A small image VQ-VAE, trained from scratch.
Model: encoder arch coatnet, encoder norm layernorm, encoder activation swiglu, encoder moe top_k, encoder num experts 16, encoder widths [48, 96], decoder norm groupnorm.
Training: adamw at rate 0.002, 17300 steps, batches of 128.
Data: trained on aerial photos of the United States (SatlasPretrain), 203450 training examples, 10.9 epochs.
Rows from block 9 of the encoder of a small image VQ-VAE, named by matrix and row number. Rows with one number within an expert belong to one neuron, the router's apart. Each number is 128 + 32 x the weight over its row's rms, rounded and kept within 0 to 255. All counts start at 0. Numbers have three digits each.
Before each expert's rows are labels from the 100 images, of 14976, where the router gives the expert most weight on average: "top examples" is what is common among them; "patch colour" is the nearest of a few named colours to the mean colour under the peak. Only what is clearly more common there than usual is listed. The data: aerial photos of the United States (SatlasPretrain).
# router: router (encoder.blocks.9.mlp.router.weight, 16x96), inputs 48-95
# gate: expert gate (encoder.blocks.9.mlp.gate, 16x96x96), inputs 48-95
# up: expert up (encoder.blocks.9.mlp.up, 16x96x96), inputs 48-95
# down: expert down (encoder.blocks.9.mlp.down, 16x96x96, transposed), outputs 48-95

# expert 9
top examples: building
patch colour: pink
router.9:094112104184090097153091134078130100083140063179109090081118122098085117130092115147143173136135122134138093158137081118113136077100165145103146
gate.24:146139113143122150064078148128148117145117023153144084153116094104136152141107104141121134143133108134046134135125117112111092101112166150132075
up.24:108130160102129149087142093120140120124092206100097165152140133128122162123204165124112103115141146101141151161157140207122086116121078123124189
down.24:163163065134160074086136147111084137182149104099101080142130139106161084109120116179112126101122136120173127162066116167121100150129106116098085
gate.25:109156103158126179158094104110123096110134181152118129156111156149102120127138132110055144137146105135066133120093168077175143110129166135126139
up.25:131175173103181137170160148141106093151113119143131123186086117125138120151103192100115110151140097173157208123108148102123082094092083147124104
down.25:147132092132136122122153110146151230121106155101105135140137126127129156108107145191068140118120132104112119169136123115110139135143117123163155
gate.26:135135172117089076128146090088127138142145084121172098138136131165133124129121087119167135119106118125147110117138140126167137122110151135134115
up.26:141212120100097132153164189104154106145197154165153104167097106198142087142107120125203141149130124159094132126145147143105079102091165173193137
down.26:119122079150114146123078190116088118126196101112151144153136091154129051116239120081144083093136140114100136114146118155108099148157114132144144
gate.27:168107128126114123166141093175078138142112156085152106132164130133133116089188101112045137082091135099128079120156152117145163155158159102135109
up.27:113137090139159127171148197122133117159120118148128144180105148122131133152090172134156106142136142157125158103121138110141093129111095124121118
down.27:098089067151127156107102137143140109132131132084157114094176129130159064096086128158181076073136193073108129174154113193124138165162090112118137
gate.28:180093133076094189152145143194129127168079183118141148139156058164145117103131075099113111120065153110078088099168158147151096103144162143121185
up.28:121157159114101217156183213132162099095120191130086171131129065129138134119140111138116122128126119133087092101131101148132122141143148135155118
down.28:077105180124133111109188130056104106111186101114109171089152113125121072109155138149183123091127158066111149147096115092098157161161137128085103
gate.29:133117101119129126168105104171150128091144101129157099092143114176149146142101102133195131144124124151050110132100121101097154119136140121147062
up.29:122136143101147148131138061133161104125146082147144168074115108182145128144092129105172121152128110139056151082065121100106138110155113130136075
down.29:052115095138147158179124145065121125080116155163082108128078114028074147206124149131087110175152131168126165101105079121132118109097122135120225
gate.30:142172171157064081104099120089080140149083113130082167049120139119134188122101128159139183141102134130175104105127138171188113117113186168092096
up.30:132138121192109114108112156098094129143128185131159088134149191140093115117118109198100155128136112143133099152112123129188131125122140114163057
down.30:185101134111133127091126115147139154148155137082108140138131148170120184118191112132161090067111148107139130095119088092160126179139107097190094
gate.31:100158078192154178148122148118182153082166075117157092125145180081113101110144131137086138115138101093113084171141146109125205182148133052188111
up.31:152062173114117141181153117143171140141099190099155116192141126174140120087069113133169084084128155129111128116178172164118121150150080107174113
down.31:080165067144199157088251143130164110175181066128104152142117108138140204090143127166149103128117114128179138160130131096125104150137097133082111
gate.32:116162169137151111069124098088096132117161111146114141086085113120089091159185138154105155141151122134096173121072123094138130107112090141069139
up.32:138210161138083132165118170118165110126095120132102161124143133060144149119138097047099160127106102105168089118146121144135143129147179148133123
down.32:131087152163152047090044166169099100122153177118130127108138136188117055143107146178166142146157123139114131176144107147150122120107165136108141
gate.33:094164104132112140107056096093094084125137114154131143111107103100124154143180105118080156152131123132125131105077104138180120105118177170077180
up.33:118168129101170117097127136120129127138113116103113191089109129121133106141130189120127089115154177093114190105102136139105139171181019081084156
down.33:115102209157151138105130127120134186107127144141092092153114147122122206117100128130087124157138118162179119062095155172147122110116134127118146
gate.34:131166168138145200162133117119151100107167183128159119177118127115112132126130117137094107114114137128048121141102146077154132146145138127176137
up.34:082088103107160099098130108091066116140085088140097144056106148140116143157165162130121162154140131142112171104073132101151139093112102129056166
down.34:124193179109117150141095058159146147150170120111099148113118131039119202120139108145115137118127136122128140178076124180110135131126132115134150
gate.35:116112110146133144093112175062157140138091070169103049162137099109122114137135100159108194151111106162143073144084115120138125080109192202158132
up.35:144101138136117117115147094133107146126167127106086155070129156136130207111095185126179139122122152120114162134132132157158142132142094119120128
down.35:184121131150114163087046161114135140134089133113110063134141147133150072111148126124125123124118114129151118144103120183046115124105106131133167
gate.36:175159125168141160203167094159168169133106129136182100210101108113137063145137136095126119142136101143160113140147198095111095113100145144173060
up.36:130135099116120115149133007097153151189121116142184101180102114134146101133113095076114147139142119132132150160116132111134116103124164131133100
down.36:129074157130100107194146138132167171077191141095111104088153162112085142107098118018169169105121130103129107137160117148181185143150152105187076
gate.37:107090144111151130231113122111110106114141203119085200103125173156119129119107162115082158146147131125140118092098120120126157140131163119089082
up.37:106109135139127116206097118127103118105127206122120143107166182108095142100112121114079190138123124106158085131097099118098192153163210108131130
down.37:159129101189129137115094193145141158101113147110094045131127160043131116150196152171092120129142137118165135116145032162091165144132117100145097
gate.38:128097135137130176176135151132187140127117126143162111232119128152107061131112096156089166142133100151103087136148152081121116100113188151193082
up.38:144181160112100117137111120129102110161143100160072134100118086154139134118144089142117174144124116148151114106123105174145067078097193185103153
down.38:118069096152102118117232128131168202114141122087206127125121151124108163110141132167183126107113147095128133089137131092119122152140127111158078
gate.39:125159159128163109075107131137086106116127110103134145086165150132112133124114154102057118103135171040099135120099136152119174207244086047093138
up.39:101153137154152099117080075098063094108111132167144106114090143103101144175142151137079144170150092169207179169094115089169136089098134138098131
down.39:110073111091145087154158104157073200120069145145108129145126140058122140140095129178158154158141125146139103072101174161039128120115132145109141
gate.40:095119132110136181181173136084121148124135142166141129187070086095101101159174121158108167163144079182188163103080121093150088097085159180140132
up.40:161149121054096095143127141138152143119210166129119164124141101161185117120119143176156089121119139137100130161190110155168114143130092119192105
down.40:069141150141163121161212107095100118129101154147144124189083135117101120149142131124080110143154090161162138119086225081153083126114129146095124
gate.41:141127055128109092085133125174132132169105117100123119085203136173156158076110108079187137110084190112123114120110173143075157141168113110119136
up.41:129231198115110122069054148098131119155139152119096160071157146100114142098148106115098126133111127118115113122141138122065149133143125120107121
down.41:098156149113171126163205115123067127120183120183094164133100112057096133157158131108108161191127099177144149139070081109131107096100138148125106
gate.42:127120124115096087189122101118114120150114134158080159139108130111122146154170072074160166150141086160182131105180144046076107085112165165101132
up.42:128156140198116194114127109093109145159082098137171154139107143147077103122131150102115155134133115136128147074107137138156126107121172143089113
down.42:125103106134112077135119164101166095100143087073087146075172191081090163105170125160210174089102152095153110122113113127137224145136149093148111
gate.43:101171062153139146131099127053076118087141113145147104119136150105106096123174097123095170119125110132091108161074138098141155116121151139119191
up.43:140086072130124116163127151133114131140107216142050114153103120102146144142147109184136159156135121185121125128126118127157072077069170190173074
down.43:161177158092135113104144147171184114164134107085145147113159156174104139111142118074102134101113140116136119170180078166117139137144130121162074
gate.44:135158108132070126137120104118135130152146082149111113142122077128135121139125082148154161159097118172099088124111139122173068066071211224142149
up.44:120185074175151191132075144069141120050138157136120079099150134103067096113128103116136134126131135128076109147123105142100176133123137126131162
down.44:084094175099117117162152106156132172123048102143118171117118126131090178150156109182129166136135102134186114119179091105099166124108129139151099
gate.45:112188114184133097128113110100106150086140134127191088106124180134075068122185125170155116124148111103118117130158123120129189119125108113099117
up.45:164076088127129083135143089118109177134179180117086064109130152202122220120109140149156106113127146114150128157110126091132135144141069127139177
down.45:094141124113081162121160107094115135165047146116183145148152152037131128101134108094103101127144127120114131175132155159151108127131094118137101
gate.46:149132114105114080069113147148113181168159145113135105118141118171149090122161084153143100104122197092081160060134157162136128146153045121121159
up.46:149161094068064121121139152122173127199143172123126100128137128234154054106137100187153106122112168133114125148106132117096094116112104147137145
down.46:144226152137124156129175096146169131081108129110107134120131158098109129119141132141194131102114143129114119104158121107073137137144152122161068
gate.47:126125139179100126130108107136153086117115119134207129154147168184124083128120108136128125123125108110132077154169151133110132105120138117146042
up.47:139121101128155131085187178129126147121146145128130107128118107066151109121109167136145082123142183136095155151146125126111116159123084132120138
down.47:174131126110087140111112136149162145139105174178125141097105073188177157169103115105110119163131148161065144101119158131192057096076143147091092
gate.48:127160134136165172160128103144156129128173132110183110210128150126144063119149125124109063102124128114139118146133162140144126163142111107150130
up.48:134121086120159129128197146111156165144094176134110147144105143149139166143106187129151105143139127146107201095128173052103102138102052117163075
down.48:118187155099130139161080137132064153126078145130161083174119127166167073134037127094093119128131151137102120137102135145099114125122132126143156
gate.49:105137138153134154138091062076098106136072124140102152103116122123098145141156096083101131135137118127152128056084121116119150120129163132052135
up.49:137162086121133065072097151125083111133180115095084156096159192129131142117131174128146112099133170095103125156138119139152171195182060061117125
down.49:155107236103145143146111127113163149148083160144077133133098135092096190135106130116044126153155107162135133032125147141141113123122128127101099

# expert 2
top examples: building
patch colour: pink
router.2:167119193097101077177144124132156143177134095136130096157152078129163138101112078114126144120069143129165093099173149148112097067098148190110079
gate.24:113154150155134119088102148108195128090135160170090103108167090192141154110123077076175159126077126128158082130133163113107138091118183177156122
up.24:087086123158120149127102160136130119113149096133174135140087178094106128175126135165127126148183105127139166074075079065128157131153097110112108
down.24:157169151132168100118159105144127162105172069091106154082150142221126141117075161143146129091121176039083123124092161152073191182174113102109135
gate.25:096110128135162157162102113139142123119114136072159093163134169104127095126114154105116045090159096118126138150123137112126156173144056054161114
up.25:138130144132074124158111149123098188166183162183116093152101100134144153128106086127199139158104117171142111122120110154193079038092178192158103
down.25:137154109134084181075125118095129152107106196136102124126122139085105073163172133194072154137116100134106120141149139140172138105126140123117142
gate.26:112125069172123116021072097162092113122109148109122109082148147134137106122101078171136119103088178083133103167136110163122136131169140117102129
up.26:134174121130141152179103146109189100102170103160081130107102141111105155150093167110126111147143127132073145150123161128148104088124141148080166
down.26:158138149106109117093105134146173123095152112079138148114143129116121153129117152051137092087132156082096137073157139188119172173155099129132202
gate.27:124135108122130136140141123122075087147100170162069190147084087137120112183125131151069127149168131160122159112081114087175108111109107174086168
up.27:106163140135151155101093192109147126115164119109114124089143133123108163119132131037124095110141151106079144076113052136117161157166095091121186
down.27:149092058110161104120080175148126110121122173138139123162126166217141048155141135117183131135131111133125119108087159091164158136121151136094145
gate.28:131115105147113114098147140142182140145223093123126171095153124208151115085128078075169148123102123122152094061124182127093120135137179127109114
up.28:135095149104125076163130173094087188148195159154114094137094114126119125150180105094152152156146132149131172128135136128128095074079127171149110
down.28:113114133143098125107130076149095161109064178117198132120116124058096197139188116110161122112132128124116142112178118172165128148118108128140115
gate.29:111067068104133137167089118111100069097117135133155100143149100147142121109155109101116138116112128098149087107148167143176159121118190143101136
up.29:140124189141199166141155128164175168148065143097098146125111103049163078131105177109094045130141150133138134132090135080098104188150108089149125
down.29:150099140124121115106160161143106173121168207138094154098098179164071154153148133086114129121145115117083157105135118106119127124119130113123124
gate.30:135134077122109161126121178160121116118144162144103195116130090144130165115096099128126167141099131134069104100130116136119110123130197149143153
up.30:187153117050098094161146189143188093186183136098137162153164100213173103105120126100127103113088125126115131117180202121134074130132100130145117
down.30:168181068096119118123133206113140040163121124115130148148123116141179129103099126156127114117108123158156124156119082125117080110109128131162058
gate.31:150128129115114109078104082133126103136133103085149116137164179124116084104117127148157100038098197065122127162151146124074174209167085066135113
up.31:143175159162074123103123188137118109111140100139112152089152128096115136117141080121124157124112119103107075128155125174132125115146166134108153
down.31:163055218170096153088164084131143203088174142124150130122113079132116153154115129110121155118140150109166137104167155131175119119129140118141095
gate.32:090124072203103188106139122130129093068129094145130134085148143108092113104095072117151167126081127119116056153137115110113159121148167142160160
up.32:130098123122111098091192176086170124130149128168088117064132101150155173119101108114199158169109095162181113142126102142129106056101165187129089
down.32:114082168145117146094136083093137164108103137111096157111173135114128125077163117140216124113065153093118081130153124135132149150144156135113137
gate.33:027137125177123152135115135074120121062120102177108133107115149115070149153173114108114213147132113139148098139101097177104157099130215169101146
up.33:128123155117110082174101130106124124158108076158123151190119131085112140138129152091075176166129114158181138122139101169157095070092157169082084
down.33:128112108119132115194149137140088062131197101145119135150114110107151055138084157164206133132131114154171132126122112062167121099094146142110135
gate.34:052133127191126137126172159081148130030192098148147112087139129154080125126155095132148174137119108124120090150128113110104170110124177148150150
up.34:116142155147143131169070110110152177138160162128129149187099151138115105150149141145069072151153109157160162083094158086126112130125078120174074
down.34:159095096152154141096135117123095101125171096095118149125130115169142101145086153186139107097159157068164177151064137149187117158145092113110118
gate.35:073146120222144150123177122059100112027131127146123113115123170111046113134185124153064169139140088119156098130093099154143183139143165124116125
up.35:090135073149166163133102148129127143103114204143091100132120143168102119125134130124129067139155137149126144126112130065135139135137102124158148
down.35:102132122068154088134020088156088134172100096131126126148121093167170141127123124173112117147140110154119128120101155184213107113096127138134152
gate.36:072100152169111135097126123094143115098108080162148146083137098116112130125163133108140166161120099140192110149129155141096145085102195156075140
up.36:144106131153126075099122122147076172130135080106149123120168140154108136107156111166149158111129127112162111132139141151136127130121120124099093
down.36:115168117134146111146146084147121113131168120163091154143112117131130127126118133084120154163124117163192126169130077126157118085116140154128121
gate.37:148125097140127116093121142148070222143137157106080140106146167191119177105083119147163122108089151098064140133113078105136130137141121136158114
up.37:148103104111170099158107147147141150155120134108164079194131139119154074122115149178157110119134110146124137099119172073149105137115116113201102
down.37:080136060122143125181142071172071167109079112147156115125121115117106159130126120118126135132132140140142140169124062086122111130136116109129123
gate.38:045155130152158178145177153077147129103141105193126121132077153120088108184175140133111176147172073139119138177081119096126130101099175163122153
up.38:171074151083201161139114102159140076151107155105136147155123097104161093129119188139112060117171162121140174111086161161162113143135058114132136
down.38:138200160135127112188133130059169136124076131145141115117111132116090198180104142141060144154159088165118134205156124140076131099111129116117116
gate.39:126076168105101128178120062166062089161079125145118122144106110177157103136147149152128105141128118138097145108136127151100082085072121142095098
up.39:118115184109099162176087058152083057134113123124102127126146108185143088115058088117185132102073142129101124095182219169103111093129140147158130
down.39:089137092227066196095146211094196124098141112125120087120137121024117179138186125161155114120134117126156152176127085110177100128119122134113118
gate.40:139151148100123181165099116158157123112171218122128100166104095120139115108123114080098094107106138140099119121149152132134117133133133141181147
up.40:124145115151131173146194177094175132104096140155153104120126169149092106142180103130080148130131102140087073141102156073092155126132187150134128
down.40:147141200102076126104121090105112115138205109119069168071126130081114144141091131106139139129132102110118149184122153119151164149136137127113114
gate.41:125113098137115134103076119148115160141142092155084144114140081127126114118177091118149185149089085142164111057114093162154118076109180189079139
up.41:118141143163132158143187105098121125098151117167127065139138154103096139138115085124130206131119073134106088189154093149101128100120208157152099
down.41:088099041123145121137144119144111028149151126154119165144107136145135011147133124104151139148146116156119134106086173033185131120111157141113137
gate.42:082127133159176103078108089090103148124134069131099151063103180122112115168150162154144140135166126123143172132074110140127155146111108112027147
up.42:198129128114105128181091120151114186189145177107155110196122126156159100108056116188157069102109140148114139143153156084154091132094098116178084
down.42:103127086179124153156255121119113126139102120133118166129127123149109126113091120084061123137146128126131123152083116112077136123128127123126081
gate.43:051137121165194140120133114075114125094142116185138101120088162120062111200203160146086153158217096144140162154087106105117148103112145151092135
up.43:168131125058076125130105173166160101168120181129145131162144099173170108110070078134180120134103138136111107122200147107121100108117158155204094
down.43:161148117169156096184221165109141147150168114142123177157156095188151130097145111113163106120118174139147109175134172138136104126098126135131098
gate.44:140101124129085138107125121150123063150154101136105157118116119183129157137087113177132255147114101136130114187128122143115102101124203146117128
up.44:175099126080098098108129107174166078170128128093138179115169093165183151101066139166136133103075165115166106182155143114090106143148105116138131
down.44:144149153128093110105075118179143087155171144090111126169136147152169096109151121086110087102133131137177126198174082181196092130136103115167100
gate.45:122110107153125141213126093078132116124188136159136127119135153196131096118139092148152131142123071129171111098097158030177144120122182113106124
up.45:126148145145106152083135136140144122140111086141126086196097142047094163136139168134123179136128104148072162183135171197109119078113143157167140
down.45:183121130108069085131143128120137196161199165127125120111161128158126137066120059107142171116087106123100102134156160108149115107118174123167069
gate.46:091139098232085177138140115101158141063117104169152101128136128125083102122084064099140180147113106132149060131093148110119158112127187152140117
up.46:180153088111073154184148080143167112163106175168108138163107085146152146126126092071098160157104093154138125102106142091166076089112165181151090
down.46:159059086107124125089099188162155120138122133107148150101158142090145087102110136206119125092109151083097122142184147155075149149145123107096113
gate.47:120159147147107148157165148110154098082139121130170107106151111088096130108118074186105190102099106100098072116150114145100213110158197116133147
up.47:115132153131143164163250167100135130097144153118147080146125120112150128129131131125189081116144135134108114163147138081097132147129104114197137
down.47:140069083116116146104109159165115159132154152092140112136158157118126105099149127148123112095109139101119074148125097167113154149130123110167139
gate.48:083145105126115104125085098112166087081122087166175154088110081124160122138132094145181118155129087158087125128124104108086167118112155139138129
up.48:160093120101145107165128108132105137132155115095162124139147168158093106129113119198103179085109190096137115111135135140117135171149123111094127
down.48:157157130105119098181104082154125108151042108119157112148120124071154072133177151185110146149119145154130127111155163152100128128113155134090154
gate.49:104153121194122170114150153133120099075072130121154108144143187097077137120156114133102172120123114104101095163138141115083219159160156115156137
up.49:146189124106092167165117119148127137112075181128190132158148107102110067102094081131105127122092111117095090082184158118083127125133155123167101
down.49:141120040071123089160132191068090112202106084131103168139086114093172146151146146176075114146140121138163159138080085067166076113103123127089143

# expert 8
top examples: crop field
patch colour: grey
router.8:122156084112123107074115132121162204155178145121146086133097148158128067097144117160189114127089136120080157146125165104075136169114131134179166
gate.24:114136133145108162088112132110116123120095144047098175114179144102114161085121152131111132070132181081127114105167139131150180197200107083168151
up.24:142152113112114039056072129086146186138220101150147078125122096153102036144121105130142142139122093129103158140129188134114135097106112145126139
down.24:109175121078120117133166126101136153152221144147062098133125112123118112143161121151104142169129129132180126088110132122095125082119145151090136
gate.25:129051155123163100116116125098121196129191119128130092118134136157136095146120098142174121109110110112083146123152158107127158142107116163125174
up.25:102105154140147124154158052167178171098111083102067099131132093077131115124078124124128136148142060124185135167113095075135144175135116105134138
down.25:157185099068150135119133115107146202134177152112087132131128172167129105134123150127193133130137154139075129099145170110114156136130128142121147
gate.26:112085127207144214136172095096103175121151120132140129113121086092111122120162136126153104119137158125047124078098142125091122166148108119137148
up.26:137126119124070109177062128150162070147110095137105130095123132149128213150140097131080126161136142136151115145136095131213120134151140106124142
down.26:163056173162138173164113152137157045126157138136133135118116103130135178138150148077147126123117126133102125122155106169172133134116131130140112
gate.27:113174152172120227167121095131136103112131147110143165168123117127140120134177142080109068096137100125060138093145161056131114157147099102136130
up.27:152072158138162087127152105091105107147151102099126135128113120122147158169094184134123097156164120134212179141099137128123111156113113116093105
down.27:158118034124147181178169137144124071111190148109138150129130150100117102129161143133107130103130156119149122103110142138154139127124141143159120
gate.28:108167162149162123121061128133126131124165140134144116136136139153099087116113111151118105117133138110163139120128145180135131121125121152137173
up.28:161117080113140121136189138168105070095102149090071194107142124059148156121123177132111116094151160106048101139139112118166127168161116090122090
down.28:099063133107137107077063131121093138123145079122136178107129136159116112130116153070107121119119165103128132090113142184167148172144150129073166
gate.29:068148143158115056075097125087153127136117062147105082089137156128109127142179130126153180131141096113124136175099092171092190122125136123081148
up.29:116119107171143131124145185091103123092127072136142128134094170085092120176157142176100156123134129151173120187128102079121138115103127125133077
down.29:126050091169177088136127146117138104108111048117134119097123177156094113141058165112142149139141120130078146098165145156160187158144149121136127
gate.30:150149098191114160171135091127086179055174132132158111141125081063112092128148111142138139143127083122079111140090093163108141132128142129154170
up.30:082082083135134166156095108074075218089173166138168084133117138090094113130120124176152149150128112130082135110072138153107161121126134144148218
down.30:184135142018139025130119080143098158179201159111108145130138150114129083105047131101139131119125161126136121106127137120106135148140125116136082
gate.31:179086107093104100115097142156101127165105107070114141128166128149184123104051112120155108053091200069108130143175130121129120168173113114118157
up.31:157154145129131127161173127186091062136139116095104184122148126116135135115086146127142115099121155101128094124133132150125104145144123083137086
down.31:130105153134119094166130186117150096165087130133176157127117139155151128140103152070063102127137085128113140125143187064168117156132118120132171
gate.32:019133108206121126104117179086142120031122103149128107098146166145059118141192136159118173109136144093076114173141141164109198155150151119143128
up.32:097109132230189151161115154102100129030103107144112148115114129083091146161109160135104168178155090141139088157110092125123175138144155127120115
down.32:129128081117115159097146165069136151194093109137163118127109062108210144120141127098115079132121170136134139161114176140210045105109123125117131
gate.33:091106137098096147083108111133103107123128132110140206169081155169142164129142131185120099146111168137131121071107050149094088112110139134133055
up.33:041140137137062159107142103092126099125155138124159180163070163157092178130174125163121110180136156150153118111107044143114110102104131148134067
down.33:166154145148140161161165099171197157147102152139123059147117171081120091136104123028160115120155120139091139178103171077145138114116083125179118
gate.34:100166175177164100127111114075111069110136048113161146135121145096139151171122150142131175142142082121173139151127102090124142106107144126098083
up.34:093198117186136083093065240115050042120092143159166126098157170125106107141186101143106168132121119107120102139130152072127172102116140125140102
down.34:120100133128107155106140132138153161146137175171110054122122128114130109139149118054154122151148116145099149110117147101084108090103125152154164
gate.35:095063137164123097144149075077143186117161070128146087116138153089099117137113089136139159150126046122152122196130068153112174118110116109120145
up.35:105140183204136132121134101114105082097081081131152145120113150115107152140153148113091150136129095131200127135125099122178139140131145110113068
down.35:090063106183083126102122152119131137159092086138169120158124063095160140130158105115084094140120105127169132157138128149142076127124106136117133
gate.36:217164171100111146190202149141146164156140139110138122154088086097173110122113129129114096120130137127192161059144149089178069138101113133137149
up.36:096125111116145099103081161075144164115164129140132095135145150165104124111121046136226177108125118142135096091096117097057150118140145150153129
down.36:069130084160106171117145204091175147139128151148165149122130078073170094112122105142099099122122139121067144170097179112127052114119120127106118
gate.37:108137141111124118067132117110083107126146084138056169062125072128141170129163122125095193134109161102126127076113093156133140125144153147052178
up.37:110107135107137114109120172134095115109092078131062188108127094126152191141110178080122149126136198122108133066119130160148125132138147144084130
down.37:145104107150101183162105157111172138153136135094158058169132125148165094105110118155110097093124121127100100130174168126194102153146118115174160
gate.38:177099178102060138118147102173129148158121097127103171125154052128181155087125064119148165121070134127138091092176149110158083103142181155118141
up.38:161151145128119148157168079150114120142170125109117185137141087093159157110070139085054134111094115130149112150142094129170099119124184127131086
down.38:164224135133051146130147111159126102152181154134074127126128121071118123120131113168186147142121131144120138117145104110141104109111133142127067
gate.39:176158149145121151159139156114119184143183162103150113136127104124069158106121090087128160124142128160134107168094084163105099157162106111179096
up.39:167145078172155106099165168074103183127158137135111103120128129112068129139193087175158127101104140129147120105074093124079123125115120116152127
down.39:083101142138140134123128120155159114122138093139134116127127104096156052146086130170199129126134171139105127147183154142097131132141118135087168
gate.40:134058092098096068075120121114166204176113117155128064123157133172133090080135043128179149124098123115145108151143139119107158103111119200155148
up.40:101085131111212111096105186128129125137108138105131124149104164157145099152147187162128069108178162124098207154103108087172124189143073123143147
down.40:144234142118087130128147087133157146121090183156076087108136140095129139132113110175139151153121121158129135085117087118097161099126108130131076
gate.41:035134176147116127162144147073144130127193149161115122139112162155130177130137122105146160151150101161180134114098146118111104099137160176114128
up.41:175104079098109099183166155100128189188124115143130095167112123098093092131162145139106136143130115146186147140127165093173099106073134145111173
down.41:166084168079095091181110195105138093131191071107156165143118129145128120132171121122124150111109112134145117148159179095136129124130173125105066
gate.42:174099204104137155145131155151117046145120149118095163151122089098157218120115131074117112126139165133098136109119138115179096153154099106153163
up.42:123123096091075084077120139092118228137141164153134071104125153138112103118165081154159152126116123132130100176106204088099145103111121139145174
down.42:130000161134156131149083163097109111114159095122143140136118121179138155138072142077140113126121142133132132189107129147178108124119135132140162
gate.43:089150161138153124111156064164151154135130129135127130144076089100124114171127194132122097160164127162167181102080127160113076118096097117085129
up.43:166102199116130121138132095161214103121087096111133152141127136124167175114068153119102128136141128134154130145133092119180130171144125118133088
down.43:136166088102195101103161061172130103140097138129141151143130139098125165111152127155054111133125087126092122154099109130116147146144121110152142
gate.44:125124150124083151167215150113125117141184128156106146131111068135137165147127112125170179161124096157143102107151134110181080091109213173131129
up.44:144191149186129208142128166183140060034106123129109154126130119078104187120094145120113118126143130122104118109112113100099130143148145115117093
down.44:147206176103061166149163090110144084113170110121126134121109104091150141123148122149136130132114111137145128096132169094073106118120149143105072
gate.45:159118186104090099143104145168164217186159111101104063154150128078173131096025113087139137100115133127187129130151110097138102149129107122144156
up.45:145158181096082101150154071096132185174171085120101133128166101120129125085084094091147169127087093120205070173125087132085133107145144141121142
down.45:156079060158180123121136083198102114144158148152124112153153144148129131123081137111192113127142121110084136086136099186130148140135100117149132
gate.46:164164155127158148148116115130087019121097129110153165163078135139164157168145167109119096133162152136101149076094191131164079141128107115135058
up.46:182134166122085209163155123197158133135119152143118127152143077144159141094102093124140119123094132127118100115133144127123095110148162145146141
down.46:129175103151118141101131186105186127091076114128099052100118180101074199151145163141129161136132133131134133116081113123109180128118127102128097
gate.47:092119112154035161111152147129158147058107115149141120089164132142115120110139062112136183130065121106085059143146105125114172107132159142119143
up.47:141110193111080111106093173100148114166106140164189127142123142187127129124130122168184138158118139137070133141194145168148141122112125142148122
down.47:116104157094131075153133139137122099109183156136078120099160178126092111106102116145140164140122118124101093171168105147097216142128126131175173
gate.48:136099211156110085093105129108086117170084097149179103131115130135118135148136122157159152128131141136190132163087095175116107109098133146129062
up.48:157134098109198136140198061115152188119203095100090145168106121089154109150113167101111108136130076140116140125153097098116104140112126099121109
down.48:112071110094124126113061129085063130124130176118138148141149112205126107114115126118107124117137163106136132105137176182123129143157133123120134
gate.49:129143146100064137169162152124150134145153134180127115131121072129138106125144055134103207156102082157132114152143108086119093050084182206141156
up.49:159091114141078145180255133143181157122138118118151120158149128129170117089074089126179151108080113132138067177191170120130120128121172129156081
down.49:118069122136143110173115117111106143149065139178127132161092101128122138149170112161130148176135091189168123173137066115191103079106138128139156